Weights of a small image classifier.
Model: 3.72M parameters, 96-pixel images, norm batchnorm, activation prelu, depths [2, 3, 3], widths [96, 144, 208].
Data: trained on capsule endoscopy frames (Kvasir-Capsule), 149.1 epochs.
Rows from block 2 of a small image classifier, named by matrix and row number. Rows with one number belong to one channel. Each number is 128 + 32 x the weight over its row's rms, rounded and kept within 0 to 255. All counts start at 0. Numbers have three digits each.
Before each channel's rows are labels from the 100 images, of 14848, where the channel reaches its highest value: "strongest on" is what is common among them. Only what is clearly more common there than usual is listed. The data: capsule endoscopy frames (Kvasir-Capsule).
# convs0: first 3x3 conv, stride 2 (model.blocks.2.convs.0.weight, 144x96x3x3, each kernel summed), inputs 64-95
# convs1: second 3x3 conv (model.blocks.2.convs.1.weight, 144x144x3x3, transposed, each kernel summed), outputs 58-86

strongest on: finding: lymphangiectasia; finding: foreign body
convs0.99:166152128123136105184122139157149091074165143156088134097103041132131103111140117101162158082111
convs1.99:094180135143128122136107134132101164135093111174153170160113137146052137109175145140129

strongest on: finding: ileocecal valve
convs0.17:106181137108087087110060167116163120167162150132111119129120163195122137090121155164156099078148
convs1.17:104103130155143129134148143130161100127153149053182124118200170159125091201104157132134

strongest on: finding: ileocecal valve; finding: foreign body
convs0.31:142123108144054074121131120093182137110164165094095125107113148200140131119128126159178139115136
convs1.31:114101112122192169160118151115101152182150163119117104114106118121167132140152158125162

strongest on: finding: angiectasia
convs0.26:116142054141108104127116074086118136102127093124123134111108145152176164073152185156180146153107
convs1.26:127126171142148114122121160142146128135189147104150142107106099146092134142198114091095

strongest on: finding: ileocecal valve
convs0.126:108093144123129086141167120068189065126121172134063170087097167146135168148122167117104109143158
convs1.126:164102105126105080139136120156114128108015126071184156189151089137131100119159126118148

strongest on: finding: lymphangiectasia
convs0.86:144106176114130120142031131110119177116094060118141132150111180070131160142088104116160154136142
convs1.86:112102114077151074118051108095093166157122130140112091103129190145112116121108067107166

strongest on: finding: ileocecal valve
convs0.27:186110136156090124104168138121177136127194117105157133073111107151084119094141040116114127122091
convs1.27:118182162143107158149136156166089105094166177125125118087216117163145130210170141116070

strongest on: finding: lymphangiectasia
convs0.46:131158122107148096123132170129117158062147126125137126107131152062118145102190104174093168150198
convs1.46:147153134100131201166079156096078100162153105154096139155149160161174097101144080090157

strongest on: finding: ileocecal valve
convs0.75:101135054179111096065098101097181106104161128091113136158199134126130161148094149126136095171173
convs1.75:133119060169126169149138100109102171122103126100132097148150120123095081054147076102139

strongest on: finding: blood fresh; finding: ileocecal valve
convs0.59:126124140147143131103113174102118169173132108163107195167093143130084155130172079113088136142127
convs1.59:097167130172185167161144165037095077133130138044186151094078119137137108126130085135084

strongest on: finding: ileocecal valve
convs0.30:128195113118126099073208187115110132182141157153140144132089137107149099117100136143131101131088
convs1.30:076148150141102150128117135155157183117109133103133166054101168096133164093156119121175

strongest on: finding: foreign body; finding: lymphangiectasia
convs0.128:091124072142131137119113158089074132139086175130079148145089148092138115150111137120126175114131
convs1.128:111140110136109145123174108157135152097110104088078142160076129120079087163140127167102

strongest on: finding: foreign body
convs0.35:105130136136132083116195136137135152103164171079120065120097092110125206112105099113167114154114
convs1.35:111170107123108128127144173130092161128146080081156145125075116143114131162097097131132

strongest on: finding: reduced mucosal view
convs0.48:141155172109191094116051111116128191144161135126140148141137181102114151112096076155166063079153
convs1.48:111135110075184099065090116112112100158142093131088100047152161115081129189105082148159

strongest on: finding: blood fresh; finding: angiectasia
convs0.50:145130118112089114189072143128150123126063085123074048136076088131204095143142150155186120168161
convs1.50:100142091094103168114147154091158112085144167093114153127108130179101133179133121183082

strongest on: finding: ileocecal valve
convs0.66:139119150117160098174124105106202109158130163137116089142208072119118090162070111101187090093145
convs1.66:135091180136098096080082137115131092140131219172117054130068123156073174142158150087102

strongest on: finding: ileocecal valve; finding: lymphangiectasia
convs0.28:156143166181090099167113112075125113113145129129128157134098126056128164146101124111145095179137
convs1.28:072123110087125129163118154123106154192138156152111073118108199079095101059142141109120

strongest on: finding: foreign body
convs0.139:177163070125166103087115130104110128124154148125085115133069143118119142097098115146153105153172
convs1.139:110144182129097135138120102188050146101107122093083159151036176128076061124094152100094

strongest on: finding: pylorus
convs0.16:119162184166082142169148093130135115111089090128112157117150162078091100133125093119164071144147
convs1.16:146139145090153163102197139113130117168157149097145066071128120162129123124065116101149

strongest on: finding: foreign body
convs0.37:099143103118135123134171082120069083102153127121070093174106062191159126114178127157119121106126
convs1.37:153082080137148082155117094086127202095150110095060136120139077089163165142126121161113

strongest on: finding: blood fresh
convs0.71:090154115118143100099137184145137120088093081107126134163100151098098130204185190174172111105113
convs1.71:106151169167172157136165115127129090124167129107119142194161111181098107147141196105142

strongest on: finding: ileocecal valve
convs0.67:075100122048141161123149199110090095119113152097097140118175101185105099093090148082154131127144
convs1.67:110086087170183211153138136137125131076123160166073136109132180165115157126071125141134

strongest on: finding: blood fresh
convs0.21:135084177125142122119104124141128089144116133104110108078105174135212142151111095085161144174140
convs1.21:148112129146159145139079126052110104135173110074096110079154148132160116158139148113153

strongest on: finding: ileocecal valve
convs0.133:125079121120101088118153102145185181121091110066092112098118100153138138086090130108141101123171
convs1.133:120197118079171081096168130204101118140142137145125107150118139115077189121090132116093

strongest on: finding: blood fresh; finding: pylorus
convs0.110:061133141184147106215194129135136077126128161147124119135080139174178152178159124117129097127180
convs1.110:147144136172116129117108126146164172153147164055100116143183103172140151126121095153070

strongest on: finding: reduced mucosal view
convs0.107:146119105052142094168097102120113122126131156149133117076145153160121105135134099146142120092131
convs1.107:146160107068165135065124102137135121159135134144175124108081100111148213102110096066073

strongest on: finding: ileocecal valve
convs0.113:129136126126142169161154170100119078187074102119081136106096084140130042131126106094140157152171
convs1.113:156138169123099190191158092123159200113085172121091137109111135101103111123112118084095

strongest on: finding: ileocecal valve
convs0.123:120148129144158124116134096140189098111097124158087130143125141091153197096128117153062132147123
convs1.123:173105140164181187107112133139105115093120076133205101075096134109151153110100161103118

strongest on: finding: ileocecal valve
convs0.121:172110114142116155137138187096155056130145123088091167101114107110081155101119124118132137187095
convs1.121:167151099157116129196102118128112184175161052154147150054178082125073146101082130174184

strongest on: finding: ileocecal valve; finding: blood fresh
convs0.90:146094119128188147112126124129091126078100129175102140116108127131075075107144153093039134150117
convs1.90:155127166157115111112158128071087128128164077131130132161112096153142176159069143130075

strongest on: finding: pylorus
convs0.60:085100181156107109149134182120147065093154161155167157182142154191119114139126095144114143152116
convs1.60:094160163123098171119084072130156138152155142212076171160132126065080091122137145158130

strongest on: finding: ileocecal valve
convs0.43:091074130090104109188148081135114159153154127139181162148139128116140047124126157143092162123113
convs1.43:117144105141128123110058024131189058180182090124109176107138209141108115119146151105134

strongest on: finding: ulcer
convs0.119:165153119078075166142099185149122111104103169158098097133136156151134128155104178137154143137155
convs1.119:116081169188109152115095156100083191086144163140161112127093145145148143138080092060098

strongest on: finding: ileocecal valve
convs0.122:152074129154077121148183102137149106067155154106097088109119134121117060144107081110135109141127
convs1.122:144127127102103114139157082116119154147136158154161121164130079201114164152153119143170

strongest on: finding: ileocecal valve; finding: blood fresh
convs0.63:180107079127157133168103150104123112130124110138115126094098139134092133113138155112138160153094
convs1.63:119138150166133176141130107112151122078119107084102081091142091124175121134065106110116

strongest on: finding: pylorus
convs0.47:124192143117124139124162097111102172126088082125126150109152130140128090138103109103149104141200
convs1.47:158112114105070100111223092102165122070116133096164123132083190099130122110097185152160

strongest on: finding: ileocecal valve
convs0.105:115092123110192093125132117101118113139088163130149076085120098117099162154086146109186125151143
convs1.105:138102055118109127140153103106148095129115117082109095120148099088120152091126214136183

strongest on: finding: blood fresh
convs0.115:144111193177161154131035147120078098122138098102133136123145093114143103221145130084108113107099
convs1.115:176148077128137165099153157172146116088105118113100180073112143143089176114157124153114

strongest on: finding: pylorus
convs0.2:119096129137085203120095112133143142202109086136121144105084134177154114181126129142206146145107
convs1.2:134198130113165156126125140104118135152079112127145125118130133156112102074048139108101

strongest on: finding: ileocecal valve
convs0.34:144143143055139124160132185095117072105105160134070155035125139162134148139141130119171131125139
convs1.34:127113093070129142109129117120044149153091115096154098170255133104199157123148128147153

strongest on: finding: pylorus
convs0.118:177173127135118125165131097118154162123078140172104149122054143176106133078116154157098180126101
convs1.118:142113221149114075109116121092114198135150158118129138107129087130137207122137187166174

strongest on: finding: pylorus
convs0.68:102159096079097143161162130072109162123113181078177112156176145121168113096135155116068157112125
convs1.68:163125132120148137102136156110115077139123176144150171146056172109143101112106106162096

strongest on: finding: ileocecal valve
convs0.9:143167140136110136174105133152149167086155134115107077135117156187134063159121077171179147156086
convs1.9:161147129101189120122119129146145094123115151100159053100083150155078161137105133154139

strongest on: finding: blood fresh
convs0.142:148086072074130167190092106138167069123180173114144153109135171096161135167159120054125166136103
convs1.142:129124092164143158132168112072163073097136131110099100119164116086221185093104103138091

strongest on: finding: lymphangiectasia
convs0.19:139094147109105098163155122133098151153091069155102123145114116149178161064139160112135101089078
convs1.19:102089097096094130182118086145127160082146146162191089114176150140171151146123138108155

strongest on: finding: foreign body; finding: lymphangiectasia
convs0.32:149127119149120108161156070107138125163109116109092110168074128074150153136158122117113160096085
convs1.32:143141136174085099123118121120105119151104184119123145157072128090065151147153131124032

strongest on: finding: pylorus
convs0.53:062104176157160144124166165136220091151098086165123145122138104177128113129143169115069139138118
convs1.53:130078133138164110112113182177146089127109113065116073173181090079134140172134092128127

strongest on: finding: ileocecal valve
convs0.82:118146171158183107114118127118126134103181162102132139099126090085132172111114144089149129092131
convs1.82:161158164112113135128153084144167134106081174101125092089147079145116100127135117128152

strongest on: finding: foreign body
convs0.25:116215147156041158083129177136137158112112110119131088113113147138115077086149143081122122158101
convs1.25:094102115137143140123144191124194133109079122110108151122154128143154137048105157162193

strongest on: finding: ileocecal valve
convs0.124:172151104113172190143136168096118165120072128113094142112135178185136153094135135162142142107194
convs1.124:122121144090136106089184099077121173173141053159192097127122126107100097151143171138146

strongest on: finding: blood fresh; finding: ileocecal valve
convs0.79:149100113144091160143112104145111158142155170112150147146113119120138106154114123177141112115172
convs1.79:153140097136159183166143134115162109164092091061116154088217101114074129111201128142114

strongest on: finding: angiectasia
convs0.114:138075144135102122121191127181122128109207099110132122134103151137057124255163130093102143104104
convs1.114:101158090156119162144104149066173136080163141172125146138129130127087120117093067137178

strongest on: finding: ileocecal valve
convs0.54:159126120093115103148127154076134086096164137129069104078153079190096182159100162131180107146155
convs1.54:119117146105110162080080085122141124120092080093140140141197149136128120099118096108133