Rows from block 5 of a small image classifier, named by matrix and row number. Rows with one number belong to one channel. Each number is 500 + 40 x the weight over its row's rms, rounded and kept within 0 to 999. All counts start at 0. Numbers have three digits each.
Before each channel's rows are labels from the 100 images, of 14848, where the channel reaches its highest value: "top examples" is what is common among them. Only what is clearly more common there than usual is listed. The data: capsule endoscopy frames (Kvasir-Capsule). In brackets: how many of the 100.
# convs0: first 3x3 conv, stride 2 (model.blocks.5.convs.0.weight, 208x144x3x3, each kernel summed), inputs 0-71
# convs1: second 3x3 conv (model.blocks.5.convs.1.weight, 208x208x3x3, transposed, each kernel summed), outputs 0-69

top examples: finding: angiectasia (60)
convs0.131:501489425514431607489564567533471470567478460489538499533500499565520541478565520499547464476475520442558530543546487517553511474518483492595528463516467529554462444506472521495450467425501474430503490524541541514470
convs1.131:542526498454497447439492439514473507482478540459473509552526494388544550471478467487468534486492494442430523555483520522537478503506520433484491399487501514458462516562519433490489569422482466401499535430562498

top examples: finding: pylorus (26)
convs0.151:562555563545496470555548468467482610476459509558456531465462506519521458520530460468578386463485424507503490528410501543513523473458446507524462494504482412456569493430541498503544442505464484526515520473502500509421
convs1.151:459557477510483558483505538508464445518506498509473483461485515460543548449488455490446567463481533563483524484452417519524516432473490438449476482435555558557561550558529553477504496456494493527486571503530481

top examples: finding: erosion (56)
convs0.30:462493486533498510520527484454463490520496510569496607562529484447486539420395528503540499568469479465556497481527558531529491540494427532476487499460450452522459523525571511515479498505458481479559513480506478445442
convs1.30:532456566576494526545493452437497471510362501529425505490525470456426441515523508470497518524491487582514527505463482435475542491467463404471466519498528476458468561482416513527529535527566525498445499538488500

top examples: finding: lymphangiectasia (54); finding: foreign body (39)
convs0.27:485540532532504575523504489483518461541460522503530559472544493523478527457487469498492425514492550529504498449463448530474538520493473539511524565495441449475483495512493503450509480514470560374551472478502530569513
convs1.27:555502479463509440513480563525439476509505510503493465456471509490580500507460576480371499534504470496453471476481503496461509451460457534424561498538456451503460482465444497504485489467468568523561492514476456

top examples: finding: ulcer (65)
convs0.10:463507519527571498565529464467485442515534429453477492455514535530484551526537561509457537515464488498507503520461413513492543510492447468493477483468407487509533454618479567510524552477477528545548529524478541520538
convs1.10:468485518503532481496510485547445538389479462554418445509453515488494473413531515499495510502427487489453502497427543550481482507511522489538469557435468506506485560470504453558501461550550509447506424497553572

top examples: finding: foreign body (43)
convs0.144:535406472514547486521462541552518543489563507475524481456474483476511581424523532512460558458511555441515477418485514449461506529470477497431541509416494495496495474561500435510485561484517508510489535464463507480503
convs1.144:495518490485466520463490463460508524525518503486419530490450478491548591521505444447477504520535512532426532581521522477541585444488512413431441541547522494478408431609475555537500436479497540602497548487452495

top examples: finding: pylorus (25)
convs0.91:523436411518565486493541544471421490528517472514463501499474603483470499482511496410516455467443509499492574468525503487486502403467480566474457514497484577501523455532527472482492508460492528562499538452462517523540
convs1.91:450481493503521459549493481387448527522521533547537499499449511541481449506573520523550550519483506449519513514492485514503468407563452452435458519440441496475500499522450456547500452472515535512468389487453550

top examples: finding: angiectasia (62)
convs0.26:497466539539488520538538472545494529546464504521494439486455444481553459488472478479502490534454496555479535540469468464546518533484480460450481522514450534417546411505496543502599475507471489515644555499560470521456
convs1.26:511538522512533548560488509561478499519503567496472511474544528445464435467484527558515481491504550499474459510344431450531478508503478473456488494435513526469390554431441519480507566491420481577450567507493513

top examples: finding: angiectasia (57)
convs0.16:492582505455497563506421542546463500531532522530470453475499495435441577515603494490515530424467602461516510549505480454509545530505495508459559517446564460469497452438564461489487476431505436529466488510485476526536
convs1.16:452510443407498486473516531511465540470519513472512492461565544428508532468540573507599508568522481452425478515566582409441468484501489542470524483490524518529426459505467599463503459522423451482416499450470554

top examples: finding: reduced mucosal view (93)
convs0.112:424462477497408487460470504471473529527424545450549488577471577532488432514494508498538463492505457489467426507561486482532491505512554489462504584490523547517481491476470489517488489460435498486429523546505523521426
convs1.112:488470490451479424541500509464502471494400499562512501501511499474492369480490505476425446470530447538438505524425427493481480549468542477515459509462425465474453428488497491433477529494498540361528534549460507

top examples: finding: lymphangiectasia (35)
convs0.125:476482478486472480555482495523424562472547475503512471489510494551479550444558446517457600447502519425475464480432481539526514434514496499475461470473508557490511516552497517549443514412529460493447477469432484590534
convs1.125:525519534506481502533519470474479469449485529467495483423487472569528480470562474516462442500450514501470468507620500501519476431416465532476472422451515463489427501511547583542510524453507494541555430488510453

top examples: finding: pylorus (26)
convs0.170:431444511501458488544445481453455443555503474469464499471479546444481541478514478547474540510481482481484476470506516485514498502438601465508483554480479550477498487507490456460515463524554486493541502509566512444538
convs1.170:512468489559499527467471456516456440537498537531506450513510501441531544515502492488502522504425489535432505515517509392480532474450499414493462517523434500470494542435497490482477503512520466594502529563505490

top examples: finding: angiectasia (40)
convs0.190:500463516561534483482532523487466415483507520446475496431527524446469476510473508401518496450444525505492522508509473505478481436519493535510480478501507436465531526523609492513495506442476527484459501529462508486553
convs1.190:562523521563510573530480383513517568523430508495531520482444458583449482473486502528491451464522553536502488479423497491513514432469516495498524516475485497531513532468486418474490531522536470468521504517399477

top examples: finding: ileocecal valve (47); finding: foreign body (28)
convs0.127:527505514502476527517500462518515484460556538544516482510494509460500464465561510478474466525414518445469463478517554450486531494411545493520540492505495546494441520521444529579520449416574450547488559483457529541473
convs1.127:412390508398455502480557538551464475504441512547478486488445541466495441578435491472492418499487495503521427467451444467530456485477500470453502490493474493527435504509564391459515548545485561484440452458504482

top examples: finding: angiectasia (65)
convs0.182:488513479514471574449477558523474501497455508454461486478491554440527451512605587522487481516486487457497526536548541456489506505515467530462457457495478515525462451503529526456468506470494414547512462490481450450502
convs1.182:449476449437526482484477499530498490561403567490406498457501520540460528482510531483541558519461524502509537524377552470484522484520498568547419482456489504481486503498459490451484389440456538460466485526502494

top examples: finding: ileocecal valve (56); finding: reduced mucosal view (32)
convs0.98:443503482430491483506478497474528538424462522507515459488479515407508511512514489487475467500455546476430459488525501486414506518304506611517484451509516526497495543514504455644524463474531461519515495471421469458486
convs1.98:492535528534480510486490444487546515492514493474518481476507545518499492534468393558470516539539486488542508530489519545519470543538555483537537529582510564473534552511353471510581514477532522524542550566497503

top examples: finding: erythema (30)
convs0.14:508585530498533522492486494475481549546463467492422553514468509444463492550510451503487557470551539509577547473525535507495504575417506452463531557475560434471525478570573433481508460494516529500470539441451491470544
convs1.14:429506465486497542508490505593561438507478519460487484541474493554571538494465426527448492455559541465511542520577601533486565431472526502497511496520504510532472468539495508589509467489476551542485495527582449

top examples: finding: ulcer (43); finding: lymphangiectasia (26)
convs0.70:545438537473493499553446479446521526519468528519549533499482523502471581458494455473548412484450487431525515420525483433534514454433437462439448468500476510588470513507545486478523541517465513497545476492519479513533
convs1.70:424527504453486591566497467567452482420550538465513442482445504549537358456492518510405517473448450391554492494560452477490468513481457410495435504543493495496473479483591497395498481467494495527528465499512473

top examples: finding: lymphangiectasia (72)
convs0.12:500502478442498439546505512445457548492553490485505508527460523567505537477491390591498485486506582544463440527451466497487490514461432476513472580454459531543575442443553510501555494520529456507517453554515541495512
convs1.12:496430479427517488513508460448527540509525505543528482487442516490536482481487549556544435496507418475535511519541508423461509500495467579521461488604495453443474480578473424473511474493565422596518424545418505

top examples: finding: angiectasia (96)
convs0.158:510450480582480532484544426556481547489507537545418531536544513533477497458454461530548519488452492485536420536457466496494492424480520472456516464524440482531569458473516416484526457541486524490535470503473428543480
convs1.158:506557461505463474513502457436480445509480527478453516508504509483520531464525562518414449528481472534498423493468417451493464472486462408486503536480492514506458467486510541489504478469455432476481538539468498

top examples: finding: angiectasia (50)
convs0.126:544475494536524414495454464562487570524466468459463507476528538524440463452492472495573465514450526525542521510512416511521503504505465496473473434421479584506498459536485496457537506562476553489516476558597545505508
convs1.126:512517503534529516477494509508519484431576538503536545518520507525513401421489516446522514486516537508501489470457503492466456500513431464449511516387538485534466443484527438487510505511486472461540458391571509

top examples: finding: ulcer (57)
convs0.204:472519548445472453557473506542532523441519487443513525457455534551523517458524461466584502454503532503518495527478476549500563585471450505449508547523547529511519425486569505501506534506482496543539503486513487536508
convs1.204:518424493457504491445527448463463494389492454464450515470464556521468472532461482498424454494473502483505505488502487472447541498496526465448450484483500484518471478478411388469503533459417463490482406466514504

top examples: finding: lymphangiectasia (26)
convs0.145:433522539520465549486448488572565491427463508505470507477498523501442481453538448502595586507440486467580468504476494448542558462476562474483431520512420535542514491508513491503499472557569544528533525453497493569588
convs1.145:463553484516476503491543501517486570447423517522453536462535492487549503483485458477505288523520550440544444512531429523499479528510540459475417508522454534456508479496465402503480467506503444458552505494480520

top examples: finding: reduced mucosal view (35)
convs0.2:519446464613464453488530528549449517553470444471555513490485474543492506498549495516604505512489513440529473531536500490430478468496561452521553452457489521525502587437540455527540503485418433496441520537471476546496
convs1.2:472496521472492563529526444554474594411502510498426573508514493537501462508486535498597407446512531535444499532522494459476493453517477546546529469503490431543529412527521562548512465507541474408454511570519526

top examples: finding: reduced mucosal view (75)
convs0.129:448548430485522599503473458482466467520467459498436523491448520567479478540460500470452500514501514430461524462478523497530550529531489517464525459571442550512512588521508527548444409510493479508468534524489475509445
convs1.129:540409528471443496446483466494523531563478428478458494530503502480557584522430480546492415478508411466555530489497559494541532488507518516511513507477536527521450527498594470472518501524554548468532531562520547

top examples: finding: pylorus (56)
convs0.56:586509506529467516516508527389455535480506562533466535448604440548548539504498532482482564487547416495501480515448504541502502470490481543508527464535529491518527478468522488457591526509449514507419460526469527525532
convs1.56:469503500533525461497470443463489516480634495526545490501473493480527473483488583453443581473478520493597464490451469504470531495509524590508551533481475529484549467450589445489495486483489565459493451502572509

top examples: finding: reduced mucosal view (89)
convs0.148:440492509494458463478491452516454504559509434472498517507474531478519516456483550553548450507502540538510448473435526491482517448485464501494561564494489518422496541602503439470444497516547480471454566553550429451501
convs1.148:510393519441492433485511446482440532602427510503498507516514506413499402504522560513484461442485451512438490516480471463478467487516498479528496511511501414540482499523458475436522560459456537410476507459495493

top examples: finding: ulcer (96)
convs0.162:509467543574536532510522497468602419492526514546541438467503486505475618480452480469476478534481459436562563498487539539482497506525520553470402505543481522482518538534501522536497512463495446502507454463386469573458
convs1.162:468532515482525427486488427535473510599501476439481532516497528521542550576478485500436432505490562475498524536455399548524442537453538431523489501477456546551458464488427482442527506491497473510506477512514483

top examples: finding: foreign body (37); finding: reduced mucosal view (31)
convs0.55:438562570563504502495558481506455465537507533480542527504453580542531563432543539572524488498526546495557487434474526550551474518406561476494535515497439592462506577561478467440542413462414431435502479447518483559406
convs1.55:499404438494492438470504383468518477479468466441528444533506473457493410421504601468535462483523420446478523502467452467505461477464494476544456474566512496454530502534498543562487464433505533412467560489491494

top examples: finding: reduced mucosal view (39)
convs0.68:517464470560539463512485509543482487604490460462465474492478488478511461522575488536513478457450538471545523488492541480534503464494502508503448464497494582473506465539435505486467498479502466457531575554489483582571
convs1.68:512487492492478519500485512585554612531546503480506487423557520496534503479497479501517569513544515528546459500526540467506451430497488551545514523486449454440561505499526536479527544503534551532467410527491555

top examples: finding: foreign body (44); finding: pylorus (31)
convs0.136:547467439556531540505513515460450499479548458542564475520543563536447514528493500463579536475555450447524526504493482535482546518479486439519537555567542469434408545549494511484475421490507525490510510496500491514510
convs1.136:567551482449519483554516463504513493507510515535518531511465494593489485511537377501463453558484522442550508501531468502533502435522538521523436530409513523575511513555452503542498521547474502455514565458556492

top examples: finding: angiectasia (50)
convs0.122:451412440477509526554477491521516468442542487463500549571528474556517567407516444514539522571501442469540431500461488594510450458493513495474446404499432533432430474501529498487469440463556512493478483494528518467547
convs1.122:441497478430503466499498465467509447533449449493440522489515505494500449538510502488554451550476415494521463457443432439520447514499435481512508487472469530467490460431495466482512521511518482487501517532446505

top examples: finding: ulcer (28)
convs0.4:563473514546511455467534538444571538539474509537508572468465520465482497554512524535508526461481446539584493521488550491536462513416499521481521553476522478436506535507492501478439532573430470443547518488516451549487
convs1.4:486565481482493465498470522495500494517497516580544543491537551439488427503495438494539419512532570514571509504470430498500481524503502459517494450454486452459545372490450477549502477547495513415531520483508526

top examples: finding: foreign body (37)
convs0.37:509506529475422512527576494490531527490532491532511537546449509481462519460527427516593510560487474581507527459470413530512531483462549506488478496487424495407489464496481461496443485458460464448481484477521579487478
convs1.37:497585487508504528492476446456514392505529478477465501495481491494523508482558458477530525476485413459491484526428506468481534435511482409457432544508520471532440509517459544511502455501439526500505520509496473

top examples: finding: pylorus (47)
convs0.17:518406467483495551444512488480520491576480478513510514511455538433497546515475527519494548455432498452534485458481521492497454479330511469515398542552514482513484558459557491463538490468488576486430502434543484547522
convs1.17:450580454438475473481481462482438486482503478499535468499467489497521589476491531436494471498505612576517520490556482449471493415482559477477489448426493508564525505483599516442465442456481569555469491507471471

top examples: finding: ileocecal valve (52)
convs0.69:531510521574489513428542531555517509556400492482527517566501459467531439497542524500508476528449461525448553466480552438496572507480535458545449451481522486514470575598497475486437533488529498533457507496462524549420
convs1.69:483546493488490486535516439466477570500480486525416449452535533445495563489501567477435407459546497490525558519488549500502474555530505454489460529469538481540469477481533426451502499420510482478485590451503535

top examples: finding: pylorus (52)
convs0.57:532447556501528511524440551512530472532529429472505498490565495492502597491510439476568551490472474496489537475497536482505498568441443372536505565496414540504601476526562544548474469472526502499474494443484535583531
convs1.57:479403558455481525449521517536476524551611491531538471563494536495546496434511521506492570510522572495510504501591435513510511468466501519550522455498565548532546489494426529463477475489442492480521429498571448

top examples: finding: foreign body (62)
convs0.52:510491478527562440448500506450454533539551520496468605517452548598430488510525471575486449490478467465496416548466495486528514484482490553492540490494514487468480462516529485502437396484462490404518486443550569545448
convs1.52:514518469507522474437490354509523513525442509521510542521456541545490483491472556529441491485533454420434461480496395479495540460464486493499455522496540458575472524497519497488537460465454500569458523506544470

top examples: finding: lymphangiectasia (58); finding: ileocecal valve (29)
convs0.135:465489512449555440462494465492454543519536463452492516579479506501516431477471494467488493485489536431483468553491543437463511495563358473515520546500496509483521566525499644489531539460545542486530487484462530482475
convs1.135:512446424508509486496513541415524473486425484489487448545524511452515499474476460483521534589472576462524500411501505456441447480513477557536450504424533521446507519496526484513509541430488517468534557511427491

top examples: finding: ulcer (34); finding: erosion (26)
convs0.188:544447548504523485606486486421428496556470392525484475494444512500460531471500485435583494594516433526457513497520560502490510512431483555566507487448473533524473498522432469444571486559470527527502554524592492556489
convs1.188:510515483475507427540539449507553473454523549553545605516476525567495501490440551511526435515509504439408549489452572497509513446561506388479519437517559505610494482568418464555487528526526456485425480431550503

top examples: finding: angiectasia (28)
convs0.19:480443566593529514530448479488461426462453443500512521447457517501495570429509431464544535507524465456528541442565469521447420473519487510590523506499459501548480531484486441436519432462540526490455480519505497501483
convs1.19:476507518494507457466492536453462489484566496463481548490489522480446540465506548509538410472497418466414524494405432453468523535484502364542518483497496505496468512495418519529508468472440503483460405530504499

top examples: finding: ileocecal valve (33)
convs0.107:469525542499597480474451567427457559477507506534485532484479534449492465521590524557578517533550469519486528486496478521546532559486507496557421459487546500574528418479457534534511512463486522479467494507462468434433
convs1.107:478479451571505533476475511442544534501495520573492574481519513412483489524506478470523504481459545483379489507497509441488539527505490591503468479464437499517447375515474573478500453520468507500470555449473492

top examples: finding: lymphangiectasia (33); finding: pylorus (29)
convs0.0:553503510523490477490486519457452549534534518501477545511456471472476484503510407518517464512409493480557502531487487558546532508463556565450499547490471593511507437482551475568474470502511436505540455452458552443452
convs1.0:541425512515492519544537474383533498444498537481454430553453506513503537507474529531496427512480405508356474471383464483445608491497494459453475497500528513514478413459423488482512469458477534452549650548483498

top examples: finding: pylorus (65)
convs0.116:447529443547448518559493465466525540439453561527488433490490460474512484477497448531543487530577546462554518498434468544511510522486593509434528518530521459532508528452478502500485506486481447452570421522536553478470
convs1.116:560507484502513552514481476473529447513500544501551486525480484504473508438520526515497498507493524477417483492425535516490524505525419466467522531532487490477421463448436523522502500521458478527449565523437537

top examples: finding: ileocecal valve (56)
convs0.140:472494455525574480512548532482541530544432418578514486554499461450503476482455509542497525469471502495487469523535469562470509483520509509510531442414529429534464529469529543500463446534523504480496546500539545557503
convs1.140:553474534443485521449503457541473485393459516457542474513517489514471388429557496518552447519421512459490521499459524525534459510430437496504503527479462457449471439442493482575494520426509488485511484523541520

top examples: finding: ileocecal valve (46); finding: foreign body (28)
convs0.32:552503498507545540537546471510515558540506534545580495475483505514525463518552509529548531534435464546523555478529559447550545476356509529534541490519475509438456514471527479443521461408580521561516493460477552564474
convs1.32:451474508555484467473458469452425529499476552524507507493498484443454472600533585504533544467479498492385460498416493488475487526509522533504455455444464477463471476492446522477465457488431536506537487481428479

top examples: finding: angiectasia (66); finding: erythema (27)
convs0.100:445524532515467557521487514498439449505518506441522462440482504496455474534492529477488464439518585493539511455484462509542522491484429505506483525427468525560516504458570424490499523507547457558461541524560516549536
convs1.100:482499473455495482472489448469483535514428490500486487482515516530505425512536475515513485455514474457432517471428541507535486426507492547418462470451506461525441415554374514540511460472485501459442526459533473

top examples: finding: lymphangiectasia (68); finding: foreign body (27)
convs0.99:443480531492466496467428485459477540542534531408498535485507528538525403416481458560466478450539493465482437553476463498523527477465458463547499553463478502529476525526520515467515459421525552517547456512478551492572
convs1.99:506353494524484427535478481460480408550412486498485479464528516515510476486469492504486487451495487518580449504526406443486522507454518511465507502456464474478401511505480424437511480470490546499567486505478493

top examples: finding: pylorus (41); finding: ileocecal valve (27)
convs0.92:467457504577562596483445494485509447538549501552526552516508554473482458524525494576564511521484525471435532454571476555588524488511543528534504502465479587502461490479481505486488456507467550474455529526466567518465
convs1.92:631471436345541514523508438510514453563574486511430456476449508472451467486532523477470467524499481494462521550423496481503509441510462434488445544471498506528465547554410419407499508498555467492576460516421479

top examples: finding: angiectasia (35)
convs0.22:493508487468509547532492494548516519464451464520449548459456410544450581472503508481542503481486475436525444468494492515496515533511471531523400427451467458514504533486588487524496508469523418520537467469482451467543
convs1.22:502443512392472532488501497431516439460473473492503468491509504544507453572461554493541376492510403504498474483510443410527465548497499436468495474515468453474497527445533465478518550476509533438511441524448511

top examples: finding: pylorus (92)
convs0.163:483508442511408569502564487535502495492445475500532491446479528507429609503491451465549488558467470513577497518451495522505554503492531468406516504572457574481511399527471424535502519558482464506518494490447505485550
convs1.163:455476482543496520446519470468520429482362452479472525432487484467506450533535574532551582492483537506386437492474496424542441488475488481524541513492491440511537483478489522468477482437499471425512406446422509

top examples: finding: erythema (28)
convs0.39:490562515551587456537471465481559472417471509457483488511450533500488497498534448492474477454431471488505520495488477579484451436483500472443542497500469481520505488450469449508510528513440510553514516457528516470517
convs1.39:470564503562500489548499437558482488489516507449482492441537541535531537489468417508488441487483478499516476484395454474508463463458495479459489506419512426468487469475465508453547484518468461384470418473526539

top examples: finding: pylorus (27)
convs0.200:445540528392547486536458514495486551473493460514480438598525507396471508517472477503463518480453506480483479455425492519368493432487445501522517482455532438495602513526512455527492520462479478539502515498434496538485
convs1.200:476565526516483519499526480392515429553565508475517546537498550549473511517499433487501438490534495500432516487458533628505522566459528432564513519465518494518494540541503487549474500536517485573471521513462483